Weights of a small autoregressive pixel model: trained on capsule endoscopy frames (Kvasir-Capsule).
Rows from block 2 of a small autoregressive pixel model, named by matrix and row number. Rows with one number belong to one neuron. Each number is 128 + 24 x the weight over its row's rms, rounded and kept within 0 to 255. All counts start at 0. After the name is the row's rms in percent of the matrix's.
After each neuron's rows are labels from the 100 images, of 14976, where the neuron reaches its highest value: "responds to" is what is common among them. Only what is clearly more common there than usual is listed. The data: capsule endoscopy frames (Kvasir-Capsule). In brackets: how many of the 100.
# fc1: MLP up (model.blocks.2.mlp.fc1.weight, 1024x256), inputs 192-255
# fc2: MLP down (model.blocks.2.mlp.fc2.weight, 256x1024, transposed), outputs 192-255

fc1.355 102 [166 106  92 101 138 130 137 124 181 132  98 156 123 129 115 154 185 135 126 125 106 143  79 142 144 113  98 150 123 120 133 135 155 135 131 215 141 127 115 131 114 142 136 122 119 113 141 129 157 133 129 182 135 150 124 140 107 128  84 113 165 119  97 118]
fc2.355 100 [116 131 102 109 122 150 129 123 135 120 129 111 128 106 137  98 115 145 165 133 145  93 118  95 153 149 156 138  95 141 102 115 184 122 131 134 127 110 108 121 122 152 171 146 150 111 110 161 103 115 165 161 140 121  72 107 177 159 120  85  72 127 130 132]
responds to: finding: reduced mucosal view (31)

fc1.223 103 [114 117 135  96 148 118 118 134 139 134 108 141 104 135 109 111 171 132 138 112 148 107 121 132 111 131 145 126 104 131 175 114 151  98 113 122 135 170 151 116 104 101  86 179 154 152 106 127 131  99 129 143 152 132 109 131 164 118 129 105 134 169 157  98]
fc2.223 100 [126 128  97 115 141 133 114 127 142 135 108 121 150 163 135 110 152 144 131 159 142 122 109 117 110 150  89 124 120 140 157 123 119 156 141 168 129  86 169 131 114 150 106 103  96 158 138 151 116  94 141 141 135 113 168 120 133 172 160 133 125 121 151 147]
responds to: finding: reduced mucosal view (40)

fc1.348 096 [125  70 175 147 136 116 153 189  86 114  92 125 137 123 130 103 145 116 183 142 135 131 143 126 113  61 146 170 141 173 162 148 146 109 142 144 139 131 129 152 115 147 137 124 141  92  96 141 134 115 144 131 115 108 139 115 116 115 147 169  86 146 120 137]
fc2.348 099 [120 126 114 124 111 148 121 112 148 156 135  84 127 123 192 134 116 124 133 140 133 133 159 127  78 143 151  89 143  86 120 117 139 169 117  70 141 121 104 113 125  79 114 137 134  98 104 119  96 162 117 175 122 128 100 108 131 136 109 113 151 139 130 147]
responds to: finding: angiectasia (27)

fc1.418 103 [102  89 103 114 111  93  94 136 110  81 106 136 126 130 119  97 160 144 154 100 111 140 159 169 139 138 129 117 144 110 105 142 113  65 111 153 192 115 158 111 115 122 170 136 114 149 144 138 114 159 105 109 145 122 167 129 150 107  95 106  77 112  93 119]
fc2.418 096 [107 175 156  98  95 148 132  78 174 133 169 162 125 124  98 133 155 149 149 123 107 155 154 111 145 148  58 121 127 129 138 128 106 108 144 138  97 154 132 105 171 126 115 126 135 157 145 109 100 129 145 134  87 141 163 137 136 154 135 122 125 144 139 129]
responds to: finding: pylorus (30)

fc1.491 098 [119  99 130  92 109  67 117 100  88 129 120 147 126 142 140 135  98 162 100  86 100 146 126 163 181 145 130 124 136 113 136 133 141 105  98 102 161 129 123 160 101 145 162 152 135  61 113 139 129 132 144  88 132  98 107 105  99 174 129 168 124 112  78 155]
fc2.491 097 [118 152  98 152 112 142 130 106  98 109 145 176 140 104 136 144 123 141 167  79 134 162 134  96 136 106 118 125 132 109 191 109 143 162 142 135  86 114 125 116 111 124 124  83 142 116 150 137 144 157 137 167 107 140 151 162 160 103 129 105 117 127 139 130]
responds to: finding: reduced mucosal view (25)

fc1.58 106 [142 137 111 135  83  78  45 155  98 136 108 117 156 111  92 123 153 130 118 131 132 132 117 135 158 141 135 122 134  92 164 149 140 136 110 132 149 177 157 121 137 119 154 116 124 161 164 135 132 115 137 111 125 114 140 181 137 119  80 176 134 127 122 166]
fc2.58 101 [140 158 161  98 110 110 121 136 148 123 145 130 110 136 152 121 126 176 145  96 111 148 136 130 104 133 174 130 110 168 122 132 122 133  95 115 151 128 143 135 124 108  97 125 126 112 132 100 129 122 105 143 148  59 152 119 156 129 166 129 153 151 129 103]
responds to: finding: reduced mucosal view (31)

fc1.218 100 [138 176 193 122 149 119 100 145 119 110  75 141 122 134 119 114 126 134 145 108 172 119 125 143 126 143 107 157 137 129 123 109 143  95 106 140 115 149 130 113  96 102 175  98 136 100 114 124 120 131 121 174 133 135 148 130  65 145 135 112 136 111 142 115]
fc2.218 118 [131 152 172 132 139  85 102 129 115 130  83 119 117  82 146 163 144 120  88 160  95 106 106 111 104 102 110 121 130 128 152 139 131 119 102 124 109 200  99 142 127  68 137 124 166  89 110 137 115 138 165  99 113 116 128 101 116  93 107  92 129 104 136 104]
responds to: finding: blood fresh (59)

fc1.573 103 [117 154 143 111 125 144 146 135  70  97 109 166 141 108 116 125 122 124 194 119 181 129 134 128 112 144 123 155 123 115 120 150 187  91 132 144 103 162  80 126 104 135  98 160 153 142 132 113 131 105 111 118 144 132 138  80  87 128  67 174 133 142 144 144]
fc2.573 107 [124 115 128  80 128 115 101 120 141 126 121  96 114 131 145 134 105 141 102 119 121  63 121 101 175 114 139 130 121  99 117 127 116 162 128 118 118 133 102 123 165 142 120 129 123  78 132 124 122 125 160 152 139 137 178 128 114  89 162 127 156  74  95  73]
responds to: finding: ulcer (33)

fc1.543 101 [120 129 159 144 119 117 112 118 120 100 139  78 142 134 140 112 136 149 156 139 161 136 153 166 134 104 146 113 117 170 129  91  82  79 129 139 124 162 160 141 135 100 105 115 124 104 139 159 150 124 131 138 143 119  96 141 135 180 112 150 144 181 130 132]
fc2.543 099 [125  96 115 162 129 104 119 115  81 100 134 140 159  91  72 171 118 147 120 175  87 120 141 118 166 138 122 132  91  76 155 132  92 134 148 135 133 165 151 128 133  95  97 138 128 140 127 139 118 163 144 123 107 125 130 167 105 125 102 131 145 160 116 172]
responds to: finding: pylorus (36)

fc1.724 099 [151 159 143 112  92 122  70 169 130 107 124 164 112 115  97 119 109  79 148 149 121 141 144 152 167 126 201 116 135 141 123 157 169 121 118 135 126 123 136 154  78 140 134 151 106 140 131 158 133 122  90 186 102 112  63 112 140 151 100 148 128 136 129 142]
fc2.724 098 [101 140 116  85 125 144  94 100 131 113 172 143 105 132  97 164 132 112  56 120 159 109 122  99 106 140 127 126 151 148 134 149 121 146 119 119 108 103 105 126  96 163 125 120  99 160 174 105 110 108 148  85 138 181 176 134 115 124 114 114 172 125 130 185]
responds to: finding: ileocecal valve (36)

fc1.148 104 [158 136 127 158  82 142  89 113 170 166 142 146 128 125 145 150 136 145 131 135 142 136 122 149 110 130 158 122 137 189 127 123 127 115 129 105 134 104 125 136 145  90 132 146 137 129 134  68  74 155 131 137  93 123  96 159 148 101 106 114 124 142  89 123]
fc2.148 104 [118  92 165 123 169 128 156 142 119 134 125 128  73 113 107 101 162 152 112  92 121 139 126 119 144 132  56 125 108 111 131 147 126  73 116 101 116 146 152 117 107 152 142  97 119 118 126 129 162  84 123 134 109 125 145 112 110 173  99 121 143 128 115 136]
responds to: finding: reduced mucosal view (26)

fc1.678 100 [197 157 131 110 133 129  98 139 129 107 137 126 149 144 167 113 120 108 124 133 127 125 100 118 121 132 148 167 171 158 161 116 145  98 121 133 165 123 131 158 120 111 138 120 164 127  73 114 125 109  57 136 111 113 168 104 125 165 151 146 161 157 149 119]
fc2.678 095 [ 86  81 129 118 130 135 155  94 114 128 108 126 106 160 125  83 103 146 161 113 102 124 125 111 140 115 144 123 138  70 137 100 137 156 118 122 135 126 113 129 111 145 128 114 169 150 161 120 139 120 112 195 112 154  91 160 123 114 122  93 120  88 129 142]
responds to: finding: ileocecal valve (34)

fc1.425 104 [175 144 115 162 137 110 143 150 102 125 105 144 130  83 125 116 188 157 199 118 170 105 122 153  82 132 150 143 123 169 148 113 116 107 134 149 146 129 112 112  96 100 191 113 157 157 140 136 173 107 115 163 140  89 152 121 137 110  97 149 133 136 178 146]
fc2.425 111 [121 140 119 107 183 130 165 113 153 116 153 114 112 138 152 148 143 146  96  97 149 160 123 102 110 106 170 138 148  99 127 101  94 125 130 135 107 139 140 129  95 125 102 165 137 140 155 132 110 124 126  83  90 131  88  81 124 111 106 151 132 135 128 100]
responds to: finding: pylorus (26)

fc1.727 100 [145 154 123 137 115 116 131 167 176 100 144 154  97 133 122 132 139 145 108 137 165 113 124 127 144 121 132 122 103 153 149 147 128 109 148 130 134 181 161 136 116 144 162 138 105 114 120 138 135 108 145 121 151 129  92 123 105 162 110 108 123 159 137 123]
fc2.727 092 [122 143 159 124 171 161 157 121 100 157 110  85 108 138 102 159 115 145 144 139  99 134  97 138 115  83 122 121 145  96 143 139  96 112 143 146 151  99 128  92 142  98 127 117 126  99 129 117 124 115  52 103 117 109 124 124 140 117 129 119 117 140 161 101]
responds to: finding: ulcer (28)

fc1.666 098 [ 91  72 145 118 117 102 131 173 123 107 121 142 107  89  81 107 131 139 149 138 130 101  91 152 115 101 159 126 125 150 116 136 124 143 127 112 115 140 151 135  62 168 126 134 110  79 147  61 115 142 154 147 116  93 116 124  96 130 110 175 149 115 109 117]
fc2.666 108 [126 123  99 127 138 104 133 107 127 177  93 184 113 164 103 178 125 130 120 119 139 141 119 135 187 137 149 128  83 112 116 131 135 103  90 143 114 112 119 133  70 187 102 115 143 152 109 116  80 142 118 102 131  98 110 168 145 100  99 131 146 130 206 105]
responds to: finding: reduced mucosal view (68)

fc1.308 100 [133 147 132 124 140 117 125 154 128 138 124 131 133 144 128 178 121 108 135 144 173 102  68 128 109 102 178 153 158 144 107 149 118  94  83 112 133  98 171  96 129 118  97 100 114 132  95 102  55 143 121 153 154 151  97 103 122 165  95 116  80 129 156 124]
fc2.308 105 [166 161 128 117  88 143 139 154 137 114 119 102 167 148 172 131 112 139 122 120 150 122 130 133 156 106 142 120 115 128 133  98 129 111 101 125 103  75 138 126 141 106 128 117  94  87 139  95 132 155 131 108 123 136 105 104 177 133 126 123 151 166 139 136]
responds to: finding: angiectasia (32)

fc1.94 100 [120 130 112 122 141 149 106 120 157 135  96 184  75 102 115 112 122 147 148 143 155 117 128 133 152  90 166 141 101 186 119 135 125  94 123 146 149 143 117 144 150 166 126 121 163 146 137 111 110 119 128 142 107 125 121 106  88 123 109 140 124 125  95 155]
fc2.94 113 [ 95 134 122 145 104  86  92 154 152 141 157 138 146 119 171 143 123 102 143 122 107 147 165 106 112 111 114 134 155 128 115 110 119 117 163 118 112 138 147  97 114 116 113 110 174 134 119 144 111 129 112 105 130 114 157 110 125 152 111 126 141 165 153  58]
responds to: finding: ulcer (35)