config = dict(
    model='autoregressive pixel model',
    horizontal_flip=True,
    arch='transformer_decoder',
    layers=6,
    activation='gelu',
    head_dim=16,
    bias='none',
    inner_norm=False,
    init='lecun_normal',
    residual_init='none',
    optimizer='adamw',
    lr=0.00098,
    eps=1e-06,
    steps=19600,
    final_lr_fraction=0.01,
)
Rows from block 2 of a small autoregressive pixel model, named by matrix and row number. Rows with one number belong to one neuron. Each number is 128 + 32 x the weight over its row's rms, rounded and kept within 0 to 255. All counts start at 0. Numbers have three digits each.
Before each neuron's rows are labels from the 100 images, of 14976, where the neuron reaches its highest value: "responds to" is what is common among them. Only what is clearly more common there than usual is listed. The data: capsule endoscopy frames (Kvasir-Capsule). In brackets: how many of the 100.
# fc1: MLP up (model.blocks.2.mlp.fc1.weight, 1024x256), inputs 64-127
# fc2: MLP down (model.blocks.2.mlp.fc2.weight, 256x1024, transposed), outputs 64-127

responds to: finding: reduced mucosal view (29)
fc1.501:168137129170092156125124172158121187160172075159130150080133097097085159143170163161047108101151152109120180075125168083139139154131115135120106085152123136142139096153079148139097141083096192
fc2.501:110150100133097081080100142108177135094123111146140102155106119155171050158129067127096121142079130126129141139172191108156139138116129129131118162209146074135123197114149114124155125143103093

responds to: finding: ileocecal valve (27)
fc1.486:152074170122115143096173108069167130141171087120106138165114139048168167146161127117161147171102160149123096154189129149212128142098111092123119148159160160103119062110137171074146120177172130
fc2.486:136111120158193072129165178154144103117122160125115098101138101136070125042169149112175146128137115137139110099146119108163144156141155137111170108171136152116114146114110121147094109135063156

responds to: finding: ulcer (63)
fc1.523:107144106186123103096138091097128128074085138132154108105143159152150103126109110070128130130163188156138111153078094143191127148067032089059187089128163138159090100063189115143133170081180136
fc2.523:132098088089093118151136107117153177148131142171130091148163125117083114183150106138100111133068071143120112157094145135119097096109197107208123152128116074177109161149183110058137106134118199

responds to: finding: ulcer (28)
fc1.727:128153099148097116130137149112150113158155119103106127125097122169166130129099121109128130136184109094167145123055084079152188149119095161206042046159129134082104138069097120153157108133108189
fc2.727:048149092121153150149174104178170122146137089132079120162142107151106144135155087108066165169146066110193147156127115125051130063131063114127111176210156126096107124110134181148185108164123125

responds to: finding: blood fresh (59)
fc1.218:120124073142080147205100104081139090160173148161148097155109182111187096112172158134075115138157063143122201139092062103179168161102127146115193173120158135137148129070128184159118133133117143
fc2.218:137142117161180179168120118197146085149118102249149159106100100105103112080132148158123120130099115067113131129134198130120156155120133131151090124080193123123152185154139078105143110169177206

responds to: finding: reduced mucosal view (59)
fc1.188:146172149089065107110168164118117093155150141149140137146119206105141125133160141093075099149131183171143149109128126094141150134166168111145116117139126107177140132166079148150117146138100170
fc2.188:094181080124170136109147088118164214104149120129140080126124050087088105091144121151127152190119177113086079158116141125145163127132131157047139194131160173112103162039163195122086112114084124

responds to: finding: ileocecal valve (41)
fc1.723:139129130088133079148120111075137090130131053085164113142144145091139105121116098097164072191149127072181126100196111085130093063107143169117116195149145185172146122136140146095112091144099120
fc2.723:131098119117048145098128149177146128128122119150082125114169112131122125112137101187129117109142151128073169104143120187107167155094112140131112143185141093142123181124175046177143079119160120

responds to: finding: ileocecal valve (29)
fc1.333:148128162155123118175142092088164125104120140110139121100122145153134114154103116164150169085081201142159125109100105132180173132107158105116136173104198134151136116181132161123077144135147108
fc2.333:054106118144125109098087141121150099161130134200162121121136116140109116192102124132132138174179147101160162155123119141162103180168083126160104134123137097122149150160127119126146119118181116

responds to: finding: reduced mucosal view (34)
fc1.77:167134141125116163145114135115123100133126156112120114113144141148145132117171055110118156182129153109111109153064115117151091142106149206119146146173177136155125135152068212139110083115109172
fc2.77:133088092140074173136130090150124156131138104103150124114187140133096135181156146178149146061178131075061129159137163113094145117145105096140132113119139107123110134120079103104120133131040183

responds to: finding: ulcer (27)
fc1.127:111161086143053093134170137104162123135119151167155146144125149117075147158147126113178094135061103124133099103154173126105121129167139149097071136089150139113123134137091188099171107120151150
fc2.127:148116128121142094153142124128118127107121146131121115150125181173115192089159097160127133110178098114125091127121112120131084119071065132129179098111083101113128073114048141150086199129071137

responds to: finding: angiectasia (32)
fc1.308:166115169148109180110138130123135156166088129147117155151133131132177137121166112101061139105162141136106138143090135144117111162135112153094057160145153105123105127143159128131143146140162165
fc2.308:167178113134060148090131152101132119113218157167098099123147116148066103184063070125120105065153150100165179065222119128144110161132107115130127136188125130129158114137154103075082063158143083

responds to: finding: angiectasia (27)
fc1.348:146161090139092147130106130110196126140102074136101107093082127141128083101151068123145139096085104151129167097116150126131098144102084105102107165152118131154109194161125107103162149166131152
fc2.348:084099210162159082073097115103128108161083132075138133138152155102127142165128148086147129075186179075148079095128087105119104113126161129171180109099168143145137041143188147192135123110151135

responds to: finding: pylorus (25)
fc1.277:121141084125146125088150147133172153106132117074153096130120179171082139169160133105156157089091171149167110142170131082103135139103145098108107157143145145158114104154130227109114100158134082
fc2.277:175106090098104157131176137078116074130161178077141105108123153101199200138159157131107082079138114165117139108062149123111176114148093147128149155091116132129121102123149105147122138095155139

responds to: finding: reduced mucosal view (26)
fc1.447:094162092099135138199135113046157090132113147109120102129136186144126098166139102095123130040104118145167137135161082101098122137095167127111132190087161135123120134107104157133125115146110135
fc2.447:139104090173219118146145106129108131073103109144099095118098133136172185070165176066161116118201134156122127150150129108136103161165109186122142122144126156114079126090099112114121141147108089

responds to: finding: ulcer (45)
fc1.394:103142155156125151101158097142201089165102107159113118066127134145131095097119094133156131116153120138138085132134093134109131130078042177078119135100155141175116119168101090087140139169079126
fc2.394:124124131116072044149142147120134093102108140122194140163125135148100148126175078106127191166174147041167143102120139128124172108139122147162108172156152190136182096126139176109086106151100096

responds to: finding: ulcer (33)
fc1.649:124130143077100135140128143069161111128168159176095172074076125090082089157145021119208160113142141133082100100180091140148144126151101144081135111124152152160123121133123147092134110165175120
fc2.649:145184103115093163158159099095155073070134139136167087102124180126121183086103104113121118168139100132103119081173167140115194125122147083139104157128127123164156060163097069144158100145103180

responds to: finding: ulcer (33)
fc1.512:101177157102126147132129151117148114181131114119113162108177193078084162153160078137146140148120130159126130121174100122098115130091065148147116096099176129150139108139058190139122141144140132
fc2.512:148164133066113100134119132173091156157130102102142095142137152131146170114105156149149123104129161128123097155152101116138138182120150116163139130080095160116215146141117223113119122164127145

responds to: finding: ileocecal valve (56)
fc1.159:140108151151090150126119124098159071113111146097129144113104155110107124185098101139121204105179129145152142130109109123156179096092123121093092110095158136122141137146149067120127135131133084
fc2.159:184103100143136147071166134190114130176100099130110092124130156117103171174098099195107088096155126158087108160153156107143152164159136155155135130082080129137158116023193104099185085105086188

responds to: finding: ulcer (33)
fc1.573:100157152175095175147171159040170086102127142163134115109152119101093066077126153098128079110091093154147149088084129151084147130164134100182111135157131123119121156138085169070123125104125115
fc2.573:084157169152156113140102145088186114138184120156153156088167127184122149103122103218129114112160176085143127170089070128140065185143132165117192098119172088166169133074114121170128122136118148

responds to: finding: ulcer (29)
fc1.338:113104100127138100085115110092156130081109105122106136088098133051166133073189064092100071123142177126121102112112124055092101125090094121137161127167148189099128118113134140166102114133200154
fc2.338:121159176115092126179118130126118144150118118148143125124125115127074119148146125200127174173115166119105158097179115196142157041111114086152127096078111166143074121142159109132150120137101143

responds to: finding: ileocecal valve (36)
fc1.724:089112140082115135119155122129157108131102153130134128095112144064088073113147060104183154144096149082090157133099180137142140109088209094106116113130139141138165122154171142077114149139156176
fc2.724:072086140166110120145130125112147166170144148139140122156124116119194135135102179100108104189154100139135158040155104096124146100135124152042185102168118119054134136183130167117155139125131099

responds to: finding: ulcer (52)
fc1.698:122150076149082158090157126098129171108124127166099096111108173142126095175113081165121120123103123121164103098116145078187127109098127139084087144131141121153139165167124210142153123108157129
fc2.698:165163140077142148160144136167112140092114102136170125151106099143067081082177136135145118118160174149104100108086115095130103101117093136141131119173166104173122146150131113170113088119092114

responds to: finding: ulcer (35)
fc1.94:090118099096044097124159171128160100140152129193160065111139111123084098103057118136142100121098137174138152070090091122069162146147103143164094070129146145130161141150133110113174130102129152
fc2.94:167164053132163125094145125098184111059155146108153135166108141168171168115181062117173097103167107115110167138154145116129149107115150107114065133104116103172070142129149119102080123114176065