config.yaml
dataset: "capsule endoscopy frames (Kvasir-Capsule)"
train_examples: 42238
bias: "none"
qk_norm: false
epochs: 59.4
warmup_steps: 980
Rows from block 3 of a small autoregressive pixel model, named by matrix and row number. Rows with one number belong to one neuron. Each number is 500 + 50 x the weight over its row's rms, rounded and kept within 0 to 999. All counts start at 0. Numbers have three digits each.
After each neuron's rows are labels from the 100 images, of 14976, where the neuron reaches its highest value: "strongest on" is what is common among them. Only what is clearly more common there than usual is listed. The data: capsule endoscopy frames (Kvasir-Capsule).
# fc1: MLP up (model.blocks.3.mlp.fc1.weight, 1024x256), inputs 172-255
# fc2: MLP down (model.blocks.3.mlp.fc2.weight, 256x1024, transposed), outputs 172-255

fc1.26:445538533516499510545533515483629516587533462546594536559490530430498495484429501561505490401492506459475444524441561481475525568497493475578419414595499511614473557452573517468501357533508506459472441455518437478571485502431523441448412524561494527512
fc2.26:475525455504603527455557504490446505442478474527445404467542455523588410455498536550449481554542540573339448514437404448588487468541456548576481462442510471385619544510558392484497499447486506557550567514508437530430483538573382510521490500546508503512
strongest on: finding: ileocecal valve

fc1.303:493544524502518566533474492500467475482470460622434435595466465485426503504461514468546580485514500545397426475551561436444532492586459591535556496608517488549492464496496498469474471432446509572533460483454497450535517437479494565579431535506544476519
fc2.303:489497427449496444445535405502589543479537413484558494404481584504545435517478505554556549525639473456592473445444459481558471543432546527545481553571415500509561524517528497360450518557419450468469467457517503493432500564526444555466470559467536525524
strongest on: finding: reduced mucosal view

fc1.163:467504457457496464473562440527491527520476585448487476507548495492537520560500578510536503486539482553445423519457493427508493491503420549554508545577503508460402507597537485570485514511502486481455492444507443528473569481502428513519492458447490406492
fc2.163:465461400444494555533527578549449478524523540542567478499492396520424536455550489586432467568447440518546522612521466514483610527466560371521470440509422508549488557504466528487459480389480430581512532506471509463571520524570531607465461455475480519522
strongest on: finding: ileocecal valve

fc1.237:486464474586469511463572551354524531488598415520528484585435494538566421508458523549403518514514423440492503507477608523543445547496445478382517470511504491414483543541449505543558501562503553456511452460515487520458441454416469520464466432540481455425
fc2.237:490544585512451577424506518598476520550529524487488509487509505460484562578591547463475491422524552527462507477576451423466513597558571494515495503495469444429541539455571601494501565530534557600449495534499433543487494557430453496449556421534474471518
strongest on: finding: reduced mucosal view

fc1.5:475415425471457443562471494522491452489513512470582538522423422473508474373534520454498510478515388526515447521548426453428475552533517452510488433510484483505511394578512502534465426584459458478505537441514489471606480495468487542541439524500480448523
fc2.5:501535515379499460474541482505474479520488480502453479441518561588526547490506589463497522497502458479416401520596535466389538498536514460486537538526423520581431563487524520555514578507487586489577547561414434516460423527528696485427436531516474579496
strongest on: finding: reduced mucosal view

fc1.462:565453515453440444461498441533548475617572511487458474525529485444511453556442391529534459367513436548452491566563561553594415479539467508588535515541456502571488472511556540531514551576568477503473536598524474535575509396476443417552517480469532455512
fc2.462:519480529509492485607494527421466478619510522477499524494427520378560564467516438522488440527532567502484535481459495517463476439480602488452471506449525455546400439447427588490436503413444482571411475554516521547565491593469587456512483516562438578457
strongest on: finding: ileocecal valve

fc1.509:499509474514479488535489528594549514490423485455439509468493524519477556530464503426524533354542476444521472574445459539480489501547501463481518552526548460518444501633542443556545463475550539514452512508439543514491474571416452637497490433586536465578
fc2.509:489431587461516457448512472405409504497526522488489462523486466509542326502467482492523504569520518445441541421516573515542479546474535526508468428503513478509537505532422378502487499605406491494460567511541528439485542577489481443521576553495544508539
strongest on: finding: reduced mucosal view

fc1.685:535590424567565559563499442504441534485450430547508518441544446517545498475476545538616337432545428531543449557467519468461498570419590526553544449433446514454421604618500500503469498485479487477461505485472509468561536550442574462443483545499452483448
fc2.685:528473527416453486458556490387583508485564513493516524496483483618521477464482511509480487648544591445530404459538460511512585513447508402438499498545455503463444522460508491487466487516593432468446456504496510502432541537529469543523489449515622494328
strongest on: finding: ileocecal valve

fc1.454:513513456541507454491499582546490536552532429454444434592494497655580534493414566527571474371540435489427535529506513523612565454521465503511497551534446460505468381532529488536567461495575515487375557538506491468534467520467506601463406532476438442483
fc2.454:498508644489461508454534496476502477443390440440451512521514487427420486664506412497421521590521455532525515522474508524617604525501501477548538546576516442532484447510602607523528477493500492519531510449465500540539489519504532430496548402495523524468
strongest on: finding: reduced mucosal view

fc1.394:498511427455493539548500508564463472566489522543473402491553536577471504571472459535459519539495510550433485556421560511515437582551541602532443533548538546507522538568518552544560490591474536563489608468541491570548562418493499511532463376540546395531
fc2.394:493498532444513571530580510296570606539581542490474424490506495492498523493555442513554570529498560532477518481517490498514518474440516559462533443479508491604500402443464520477451548438519468466519476453559548464483484537446549508486471520475513512409
strongest on: finding: ileocecal valve

fc1.325:492483466451532586523532413495548478532487485464533526479398500486471383443516450479564444358469545451585474540392649545481525527481474463584541557493470445441527515474416512434525578545483532554454523487540409518472446483482445585531506517471523428539
fc2.325:461494561424493430460500421465421467536422499618447512417500534471620520448440450472496554487493531507481485484357508446485450474576513415483480541532550489455590517458475466522477502425475466451526509486500535592543588404417569558575490505556549572557
strongest on: finding: reduced mucosal view

fc1.356:444442471526438461527533440480505521490570583597523457510469495538423626518530407463561480467500509493500417512429580421553550530549525478583473423521511493497435524618512524512496528559592532442479463525456558506533466475433425437430507504559550412525
fc2.356:442585501442473489434557537499508466587530542454566461549558530537493472477597615520573584407472380577493606444485513551507554548514548480468490434545463501482458488573464490488465496505606426570462552565511445510489527492498526590556537598465466556433
strongest on: finding: ileocecal valve

fc1.196:472501510509604586450536455447610491603494470547475466573493450493573476439454521582480436536576475511594510513489489510429520468608436502493453388458514522464469503549520600479544492448541552459532540519503500454547532522465452535401412552416430453432
fc2.196:494472553430533402483545429399390530510431537514484497455525493482479448538583489561606605491573492480430357486461398566539528493483521544525538446484489487578499528479464556546465555526556533495578461460582406485513466519469440482557514427534480548523
strongest on: finding: reduced mucosal view

fc1.416:428537480458528525564440536456384534551409475566574495599530523490481536464570401508501478458520463473545472571484487488546443573578565428503525457556485422539420417577458519487491436531536512457462458591386581542515503543487402457515497463504597470559
fc2.416:549488446468424480500492587461554494485479489518485557452555514597451536499428538600634512576489491550478487579538521527547575456506456517422492593428434494522408552529526591549465441379401583433543483499508507455492464531454444472462494569480542584490
strongest on: finding: ileocecal valve

fc1.683:436635394538558564482594511527519553527477506497460489471510521498493524464475467546488462512447488629440450499405552504460496477496538511612458514547496542529519576520501519404504450446508492386469463481430539498520513426475501521521499650439535489473
fc2.683:527465522561443480421535513527539466541476436565480523420481452481516479553416538549452508485501477390518382468477473457508436507471527437418475520514480489516463425457488500554489583564476566531450510430566445526463507425527452565520452511441474646495
strongest on: finding: reduced mucosal view; finding: ileocecal valve

fc1.417:532456401470462527610539501391545459634505556528424430452473512577558425437445429473491508557523437507462455398515489477486432505460440452453549376457562482457551485526533463596428546524513540517490511544525474574598561448432367482497429535508457523526
fc2.417:479550517460515494548500505509554477440452529490502515496473441518546464569372480589460515510422542510512503466460514480467552500456452549559539535483577508469507524529504436526473482509427441523456520430444607522517500609437541425518512579449480507463
strongest on: finding: reduced mucosal view

fc1.527:427476409503502487597509526483408513533548456440510456495520430414476459425406440548471550509590427549454509470529453488500522509486446555383552488547560550453450389535500582494508411476584417498476496605435400537573455486449527443505397555479503534477
fc2.527:575510533493440553482468502448551430531513411520478476428430478498521494443498490599438564478426562479485513519435540496454571505447462496610459518549487471608613541468597518459493483557520480539576482451518494473484457542546426513486494511511395431449
strongest on: finding: reduced mucosal view

fc1.705:389566407544586481447474414532440503483530556526493494405528527543521494512511547623518584466478461559480434465461521540477534490559511405508386487583499482491441512460615613540511462455488440566497502361423538441496446458507520488609392484507490446525
fc2.705:553435516523464504505544499463507446509428511440411526616450498472432432488525516595407505459479492480425511447539514469407441503564577546519481433478398535394542480438370502539551611457612532433450505542599370512564540477553435532440519438517589508446
strongest on: finding: reduced mucosal view

fc1.308:382514502520519455533465465434512550647494406480507538425499437520459570476568562542507458435550489547595565564512464519473482499473481496484484545483398480470532517522569461566507449457537548383449488394500515514616407538407507488512451490578494485564
fc2.308:556507526557503550540484428584416444442422502407552464582518524524471499516547425466542457497528497524527528546679479534455484593515533504497541378515540548521517560488489429613469475540424534485484531464617468524489495439449433508452483550442486553481
strongest on: finding: ileocecal valve

fc1.188:488502431559439451495571443570456558434485452432511535430405517562539570488466542564529471461510454416549435614543523498566458553463499500509551510599525394576438538514557544533529550551515474616526466587451391377499504429440475539438536510489539472496
fc2.188:484470489574449503456445534431484480546537532484507484520542468557582512560478447545446540626581493499490582585513437407443485430516531436565494485541518442488512429454507430500554472479545506488489480469512464485455483552503501415524437458464535498437
strongest on: finding: ileocecal valve

fc1.199:447426484526513553539519540501531532524487513472470437557517460616471551483457536585535522492440477495608567446446452508451445498558552476463499443575523500479475545533519546492585539437500567472448489460499501472467577513479418571590406504502485495538
fc2.199:617548508516505455472456400457446467422407524522517528402468544554484455619470518537506465501499533504456472496520510572474442432485413598462496484396473494508599438573534451475451497540478607445534483510506516463524491551409627387512528528514531490507
strongest on: finding: reduced mucosal view

fc1.203:431519554459489525481528579543502589519461517529481534503427521449490525382515493567625461464462434494463519556398553546511457499631445631574585438419422478539475495558516563470505481515486511466487496496452491469475486517502448546499445428495534470471
fc2.203:453618513543530513556448426480469503574480565461568448484435558490466564477556512490455495519455477413458464529440482523438451514533508592534532490526514478423525574614526485538584492504555479519444595507508550550469454426484454455376441567505455417555
strongest on: finding: ileocecal valve

fc1.594:461483494438534492530477549550489538513570497505417492573499495469581443541470489555552579452495451523429560568462510489558575508517506555516427449498601504521459512544570505520582476483481554518595436452489479524509607447453464408420430509496551444439
fc2.594:508489517459519452440532529509499427567530490410428507418474490477507605448466534460514435536551484548527443521444436484422442504449520547610455495504508471505548484502490513430548574473528548408543447465492461458395515576546504440555558540501465518514
strongest on: finding: reduced mucosal view

fc1.746:463552485452519521565529492572449529489486441448447440473491414451407466470471551512458460529545552605557507492396502505469538444518507576546485445483530565475512462541494442492530487522419547459528546566474539583476546569458482557494442565473534439624
fc2.746:461442611518531536487500553576519608556511554395414494607494575474511564471442488432469458514503480506503469529586504572530535440484484378540476504471426538459406568511501510591573436483505515617505491574501479468470431503581467476437526404554527478503
strongest on: finding: ileocecal valve

fc1.317:514471437442485542477553399557616477554450401480529426486529532587562446486438499543480488311530544507519505536501586458488389457520616463572469561496451481550511510596531503454600475491457489550402528444466519562485520449485520592456462545440508536450
fc2.317:536458575493484481460485463468477492434512520489505520493465416492578496486535472480421488530498557509426639470442565536415420503561435414451488477565582505525395486486514405473498476533540520529575470487480427432569446576517496435489544469448503483512
strongest on: finding: reduced mucosal view